A small class-conditioned image diffusion model, trained from scratch.
Model: 48-pixel images, arch dit, activation relu, moe soft, num experts 4, layers 6, width 192.
Training: soap at rate 0.0027, 25600 steps, batches of 64.
Rows from block 3 of a small class-conditioned image diffusion model, named by matrix and row number. Rows with one number within an expert belong to one neuron, the router's apart. Each number is 128 + 24 x the weight over its row's rms, rounded and kept within 0 to 255. All counts start at 0. Numbers have three digits each.
Before each expert's rows are labels from the 100 images, of 14976 (inputs lightly noised), where the router gives the expert most weight on average: "strongest on" is what is common among them. Only what is clearly more common there than usual is listed. The data: microscope photos of single blood and bone marrow cells. In brackets: how many of the 100.
# router: slot weights (model.blocks.3.mlp.router.weight, 8x192, trained with AdamW), inputs 0-95
# up: expert up (model.blocks.3.mlp.up, 4x384x192), inputs 0-95
# down: expert down (model.blocks.3.mlp.down, 4x192x384, transposed), outputs 0-95

# expert 1
strongest on: cell type: eosinophil (91)
router.2:129157117160109108105141134145091141106140146152173138125081131152104123177136127078105143135134113122129166127140114129136144122144114099144142134148134094084148125108136064152083134114108108110157063144110165103129155139146133140118117188119125096139168081112122123131136126181150128152
router.3:120121115126144127116146119127144147157132158139125161128121143168122106131143084075146102159093154139101133124118198117126147127121113128142086126133126133183149139160058116101120155150150139116121159135138107097136119096136135146134152144068190137148171155132138124125148128122144138105
up.0:128128128128134128127128128128130117155141131128157116076147142128090075131132121128128105128134146121128111128101061127088149136128096128128118115153128112153102110149123114165148128154128128128128113114128155128128128128128128128128124125128128151083128128128109156171077079128061113118
down.0:119128128197128128150128128127108149139128143137191133087155121115106144130103137115142154163148121128128146147096117113128128096164064111138127119065128148128107139128146131155101095128128128093165132148155128128124152128128126128114126128137108109128170143128159129114128128128159138119
up.1:082128150204124128128128143128128128128128162128135119182109081107128130119122128131099112120143128149161094143139152104128128110128170096160128138120091166138128128166138128164163128138128128062094184145118097075093128121128113128086128136128176111176110096128132145119107128118156128113
down.1:133128134086117178128128103111169128111131128123128137101128116128128088128142213156133110133119128114128126175156118116134163093130162128128119134123139128119092128128093106153147102105136107111126128136128154035127128128143130126138119128137128156128135120128126108115128128142131088141
up.2:184136099128128110128128128128171151101114106108128165128081128113189143128168128110072081163149081139126128087154116128081095128142140128128113128128106097162128146128128161081144111128147114128155113115108128136128128128130156128188128128089091086122128141092131128164143103115081128115
down.2:102126131128138121129108101128105128128128132167099086103101155130147130114192128104128072143154128141118128136131145128083128088163128108104122113128160144128145128152135136095128140137117128108166107164165128134113128129076128124128128137127128167130115169080133141209149128110099120102
up.3:118128128115128128139132135128129109128128135157128094128129135133165050131099118086141148128128109128128128099128065116093129128120146128169111147130117128128157150098128089108129128181128140117128130128144128101128175128088096128097126139128136083136076107171153162106092101172112144136
down.3:211080128065108113122122118134128107097157147208167076148114128128150142128123128121111128126128106128105128128128086161128107118154109127129132172110116120132128104128143143128128164147128095095114130131138128110127183128172128128128123128097128096135127145186102128128128128128128108134
up.4:109156112128128128120172128120144128104095062177140097183176158128128091118128079152125150128114128125129098128095087142164109192128128152090090128128106128133128129137122128128121128099145113140098123139128121146128099128128128128096137158128135132112104128133128144128128155087122132138
down.4:128157166068128128128139128124153123128138128194085087126185111170111116144110128118116136190109116195072128128111154100128064128128128095175128109158105145173142131096141112140124144112129152128128160103128143128147134099112128128106128128141128127128128128128128128111106128093131131190
up.5:138080128151128114127139100153131137122128088143128080128117131145182085128133177094078128128157146128110128160116128130116128145131150128168111128100128186131128152128114140128128121104128128193128159119151124178132161195128125134100164128137182124061097106117163120112128135128129129130
down.5:122128125139128172141091128156173141139152128154164128093103091128128128128147128128209110083063142143128128128152127182142137137087109128119131084149143113112128128098139128128128138159148128134128128157091128057128125128128123109128159122152085127141152092128090128128128134128138105091
up.6:132115128123120125158128141128129079205128128148136140169103086117121082102156131110128128060154128131108074128124152146144151128145144123128146156131109081157128096128101128128182128128087128130115089098128140150118132136128128126106123130108128155096102193128190154158107138138129162128
down.6:128128128113142095080155135125128128178132095110165128151077128071128128084159088128128082127128109093170173118128118106128134146118128128129149160128164128224099116128166163128128174101089128144103144128128128128113162109165128097128138128094128113136104172152070097128128119127107095168
up.7:171147127128147103085128128152129106106128156182128107110154093155165085113126166128146124152138128079128128126128124128137137086131128139112128128130132128142140130145161177106128128126164128128134128128100128093128097104138146099117147127128167128114128128088114119128080157087166128111
down.7:116123103094145128132084126128105129128114194128128106129100128128122102128127116154128170115091128139128121130128128128128128111128137102153107118118103128128114128125066187120117084128149128130102125152128112109128051131128126148128132128128099128128143134087128128128072108172166132081
up.8:135145139128142134150098062136103132133149164128128128109128128152128125145128128143164168120100094128132128125182130128128086125152126117128097181178091172114144154160128156128128112116164128115143163097108128128094128128128128091173128128128112117122109128168148150128125153077198145114
down.8:131128143145117126128128144124141128123084167128087128128128130128110142122113128104134120126100128172186150115128128109128128158080164138085128152119149092128128121173128151150128132086128128146128128203128107117128131148145128128127114128120113128155128096134128128108162090105132096096

# expert 2
strongest on: cell type: lymphocyte (47)
router.4:115152132100122104144104110097099132123107133150162172152120106177149115154114138175128142143101105073075126123148166098123127140130136168103102122128137113103138143148107146091124096142082096107156095128093138103130161105095131143140130108130158120129149111089081122125149118177127128144
router.5:135122128148126127128189137147140117118151125148125136135167139170105155095130120122134172126146153162201120115105112131136127137115076134179123127103145140098142149129103137116118168117147141062118170137140089150116141106155113142116142136138112141161186132146148158116093136068165127105
up.0:155105146154176121101128138128128111111115093086122105110128121079128182128077147159148118094159105151057128152188116115142158122128158151128187118130128090173146135103150154113128177173128128107121155128128101113134139132105114090128128174128132106128091134133152121136169128151128171127
down.0:130116137128115098128111115134128122122128128026108128114128136128142124120128143116117128131128145116176131128129128162129128170128128060128134110148148188110107143128117128128128158079134114147144117140114128128119128138162160142102128138161148128121128129144126152137094128142128102128
up.1:118145128091122128113128140128113108119128191117194084089159107128085137106149132128165104093128144126128128125100128154144128128040128128112130138162108126128097151109170183128129128105053128150128128128149141157161148158120157128142124150128097150140123128138141132145128128104182110158
down.1:111137128161125128128154123128128104133128128055203072128153065131111139119161147157073093113145131117128128102123103169137163156159151165128128130128134128159104147112091142106132128128052126128128128128118128128110129119183128128128105128161198088144121124127128130140128128128114119106
up.2:163152129136128135161221128106106128137170110098128172128111133127128128140112143128156108132128124116124128128189128143128160105140128126135132128128163120128141128122128142128104142169126128128139102128159107134128053128092136128119102178152111164087161182128128151187128125065140123137
down.2:175163128142132143138088128146167115101139127129135108158120121082141155136115128127109090152128104128162103128165119154128081119121103096089095128137128123174152128167128148110128155128161128135116114128110100114101101128128134140128135165128128104129125128117135116138101139159147135162
up.3:155128128097128128149128116128112106128128192111128128128094157077128144128108128098110142097128128251128138128128128210069112130098117128127133128122099132163131139128128128147130128128165119169086111149121136141128128155142162104130071143139128132128126128121128128131128113128128090137
down.3:151073128128128133133108148148112128150114048150142160128164128171115172120130128112128109131128140128147128128128128144119031138145151107128155128128144122160067127128137128130133076128140116172153128107128103142144128128153128152151128149135117165160135128128091128128163142087128179139
up.4:095128128136140128163143128128117097128129137128094128122147128054147128128149128128124130158129125144089132128128128179128079107128159035165078093128168143188128128128128128128110133138128155170125137123161142118128128126111128079126128076163128117098144093158103099128128111128228180167
down.4:128128124162128158119128116128150094128128128211121124142064128121125153104102149128128096118128144186151128122128128068151191141149112128145128128157092125128107128128146094128128118085117106128118128128128147128128105121128116128128127160161126128128099099114121147128103125153146128128
up.5:183134128106161137128128128128080101128128128125128105088102087151112128132128127129128128128134097081114144100089095109128163128122153133122102120132107128138067117128128103128128081128088137128128128128128168128128174109138137128118165128127113088072128126128128063128128074128128099117
down.5:128172134173128085104148153116172128128121139098128106096081110128160128115128128110129128128128102117168156126127131128114128093128178128128128108128145128067060128119128128128128128128136147168128128114107176128128173128128128119118128160098152200128122102128117128075179154128128128180
up.6:056096128106118082138067125128120128142128125159081121074149128128087113121133126148095136139105108128128136133128128149114128128090126148128128099128113128141084094134147083130098147110178114128133096128128110244113195128118128095128110128132128111118114128151096128128128128128132091128
down.6:177086142118088128128128107108128128128112109086137089104097117102128140113121128128128128128113128111128079070128100160128110179145085071157132128148143141184106128128110128148128143135128128047135196128128135147053114128120148111128128135128119085102167132113128138139078138114128118128
up.7:128134101141128082151128174173072072106149122109131162184112135128095155110130111102184128130074128135116131135154180128109128104124188141111128167128105128128166145101128092128128145131128128110197099124128153171128162128128146156130096128138171112110147065128128158098109104114128098144
down.7:128113116128128128106128109079156075110121128122128149116084147136078162126128174128089128077105125138072140128146173151128128170133134080063105144125128128089128107100165141095096103141166120128130125128126139128129195129128098128159123103148084181165150117144087101120128170128062109140
up.8:128155125128131175128128128122128108077128120128128151137123098129116142136128128128113128148128128143152186128150093128110150128128143103095128112128133128089126128135107069156095128098105155128133128126128128055134128129073128101152122127140128128114161136128100101128116128128172150128
down.8:102148148117114128128128139128109111089145200162170128124199128108131128132172167128134082054150128103128139128128114123136128128110105150110128128117158128148128159130175159162150108128180099118114099128128140137119135116156128128148098128128154106128128137128146141128128128084172116134

# expert 0
strongest on: cell type: lymphocyte (35)
router.0:154090134088116160122162137145128108135140135142172120122115141088140117131124122123121086146156171137092148117070111114134136168133097133142090142135114161122123088152086108076177127139176110127124115109182114129129137160124125125145142089119105148118161160157169113118123128156177127120
router.1:097162099146131115073114127124147120149129113166104180080096121150127129121160159140149152149131131140122128166158110132130116105124139079119154107105128105155114149154120118147089132131168128123113111135104148130129128104141116123103136141146172107087092126049146158133175133120143131170
up.0:200110136143128156161084128118160139128126151128106182112076117108101169096173123128126125128144128152095128145129164160114120128123128121105146147132128128068128176128119121122127104116107098121130100128150161169141128131147144164160128095128149097121136134109147126195140095117168120158
down.0:081128120066128167136207142158096128128128128128160179121093103128106100097152137141159128117081128137128139159144148133128113145127128128128128151128128128128100128144104105135128127185136128128128128128128130207128092128128119124094128158128157149128160074128128128155184149108133128103
up.1:131146120128128143128102141133070176180088111087145096133105132112176160106146131136127073079128112128131128128135128141074128120128143120128136128128128155148102139122122135128128112091153128128128180151128166123113128152167116142112128186132164176117160104085116134135069128165181141057
down.1:128128122142128156086122105151136172152114128067121125140120144128161128124128139128151080056128118128128128142105128076111128139128141128115100128112128128107151121128128147079094130128156126155118142128128128111128124111116154124128128154088128113140092105133141138097054127140145167077
up.2:133144135154164128128098152137102116142128146133128117125086069125144100116128128128128122128128119128163081109111129128128137134128151128128161128161128169128178135158172136143128144110128127140090128121128136128152128128119149128151116151086109044090156126128166163128128152079119107106
down.2:131130154173128176106167128128128125098169126102150107108192127138155126117156128123177128100128124128172134139081128128136104109125128170124124135092128107126100146126138117128128063115128128090098123193123128128120111091135112127121128128128111159154127134119161068128120141128087159124
up.3:121158128181135128123128128133115131114118105169128128175071128163128123139128128127133128161097128128137116129128115128138153086085143173128128111128128128040128128080128072152127122145105141107128128165140171153128158077122128128128119100100128128143127128128127131113079128160166128132
down.3:183164128137136101125128115128205130127128150097104115128128128122109128112102128142136133145128128164082155128128102152128149073145126128128128128128205128150073128111101098128115128135143128097150154128119113128128091128128128128117128128095119108128077128182128128128161112128130128092
up.4:121150135128104119165122128128112129098140143110128103120128110158108128128128065121120128153116128164132151121094146069143125099078079119128136128128155116114142128128131136156117137179106129062152128171105125075128128124102124154128160128128128128128128128113024140101108109153119157128
down.4:128122128160115109133145144102142128132138167092139114117110124102119128128128161123151128117101117174128082147101137113113143137162082173158140125106118129094143156128094164143139157128138129104128152117128136146128121128151128087110130128128085128128161162137183103097132128123125128120
up.5:145135107098128138095128128175116140114113128145165121109128187156117087127159128128180130096114128119093094146128139123127102156128149162163163128128128128151092128128094078098107128128128128128108115128164128104148138128169128128128152111115121157128128128108146117128128143141059132128
down.5:148154128128144128168128128065129135128133143148124102147128196139099179103094121126114170106137107124125128131108128128153128128142128080128131146124064079128136128128128081103128107067128137128118128128088128193101171128109129109122126143128120128128161173128128128108122128126044128090
up.6:194128143154166131128128127128062170128084128131145172204128109163128139128099164128130128095122128137071125128146132171128142128151147186106128128128128144159094128107128134143147082111091128112128174117128106222128081104143125129129119123128128128128115138118128093114175108152115104149
down.6:191128120161119124115167139128128144128128153128128102128116102180164124144159128128128129122165146163172161128118120106151117101137128062128128128108128128128128134159118128116128124191096128118128128128132107128128128128120108128105128128177119155162128138128128163122184144176156148136
up.7:148124092156128132142137116142120114098128150062143161128087136161120152128128080104125128112149134153147164135154128120126132101097138128128107125131137119128113104087128128128131094128116112127157122131128116113117139090092116146146126101129128176128128072128102088128114152128128161123
down.7:078163138134128163131128136128128129161128128082148125140128128128149138184128128128134084166135145104128082181149130138097155123160113149117181128128166152128130128112137124128128145156161095128128128128126073128128187165156152128128125128117128102131128099135123171115121139087184128098
up.8:128128139128128128128128113159157174128155088096146102128123157138146065128128128156119113091128076115145100128147109128128100145062161103128163124117118134115110128164128141142124128109180128085178161116127128080080160100161141152128083128128129128128162109128117133171144134121057133124
down.8:144128129128128128138082111128105127128105108120097131139151142128169174140128148140166128128151132128128128120128119128112155178119133117128128141128130134128149097142091124128113096121128129112135134134144150212126136128107144106128128107140146128128116131128102124129096106090148122131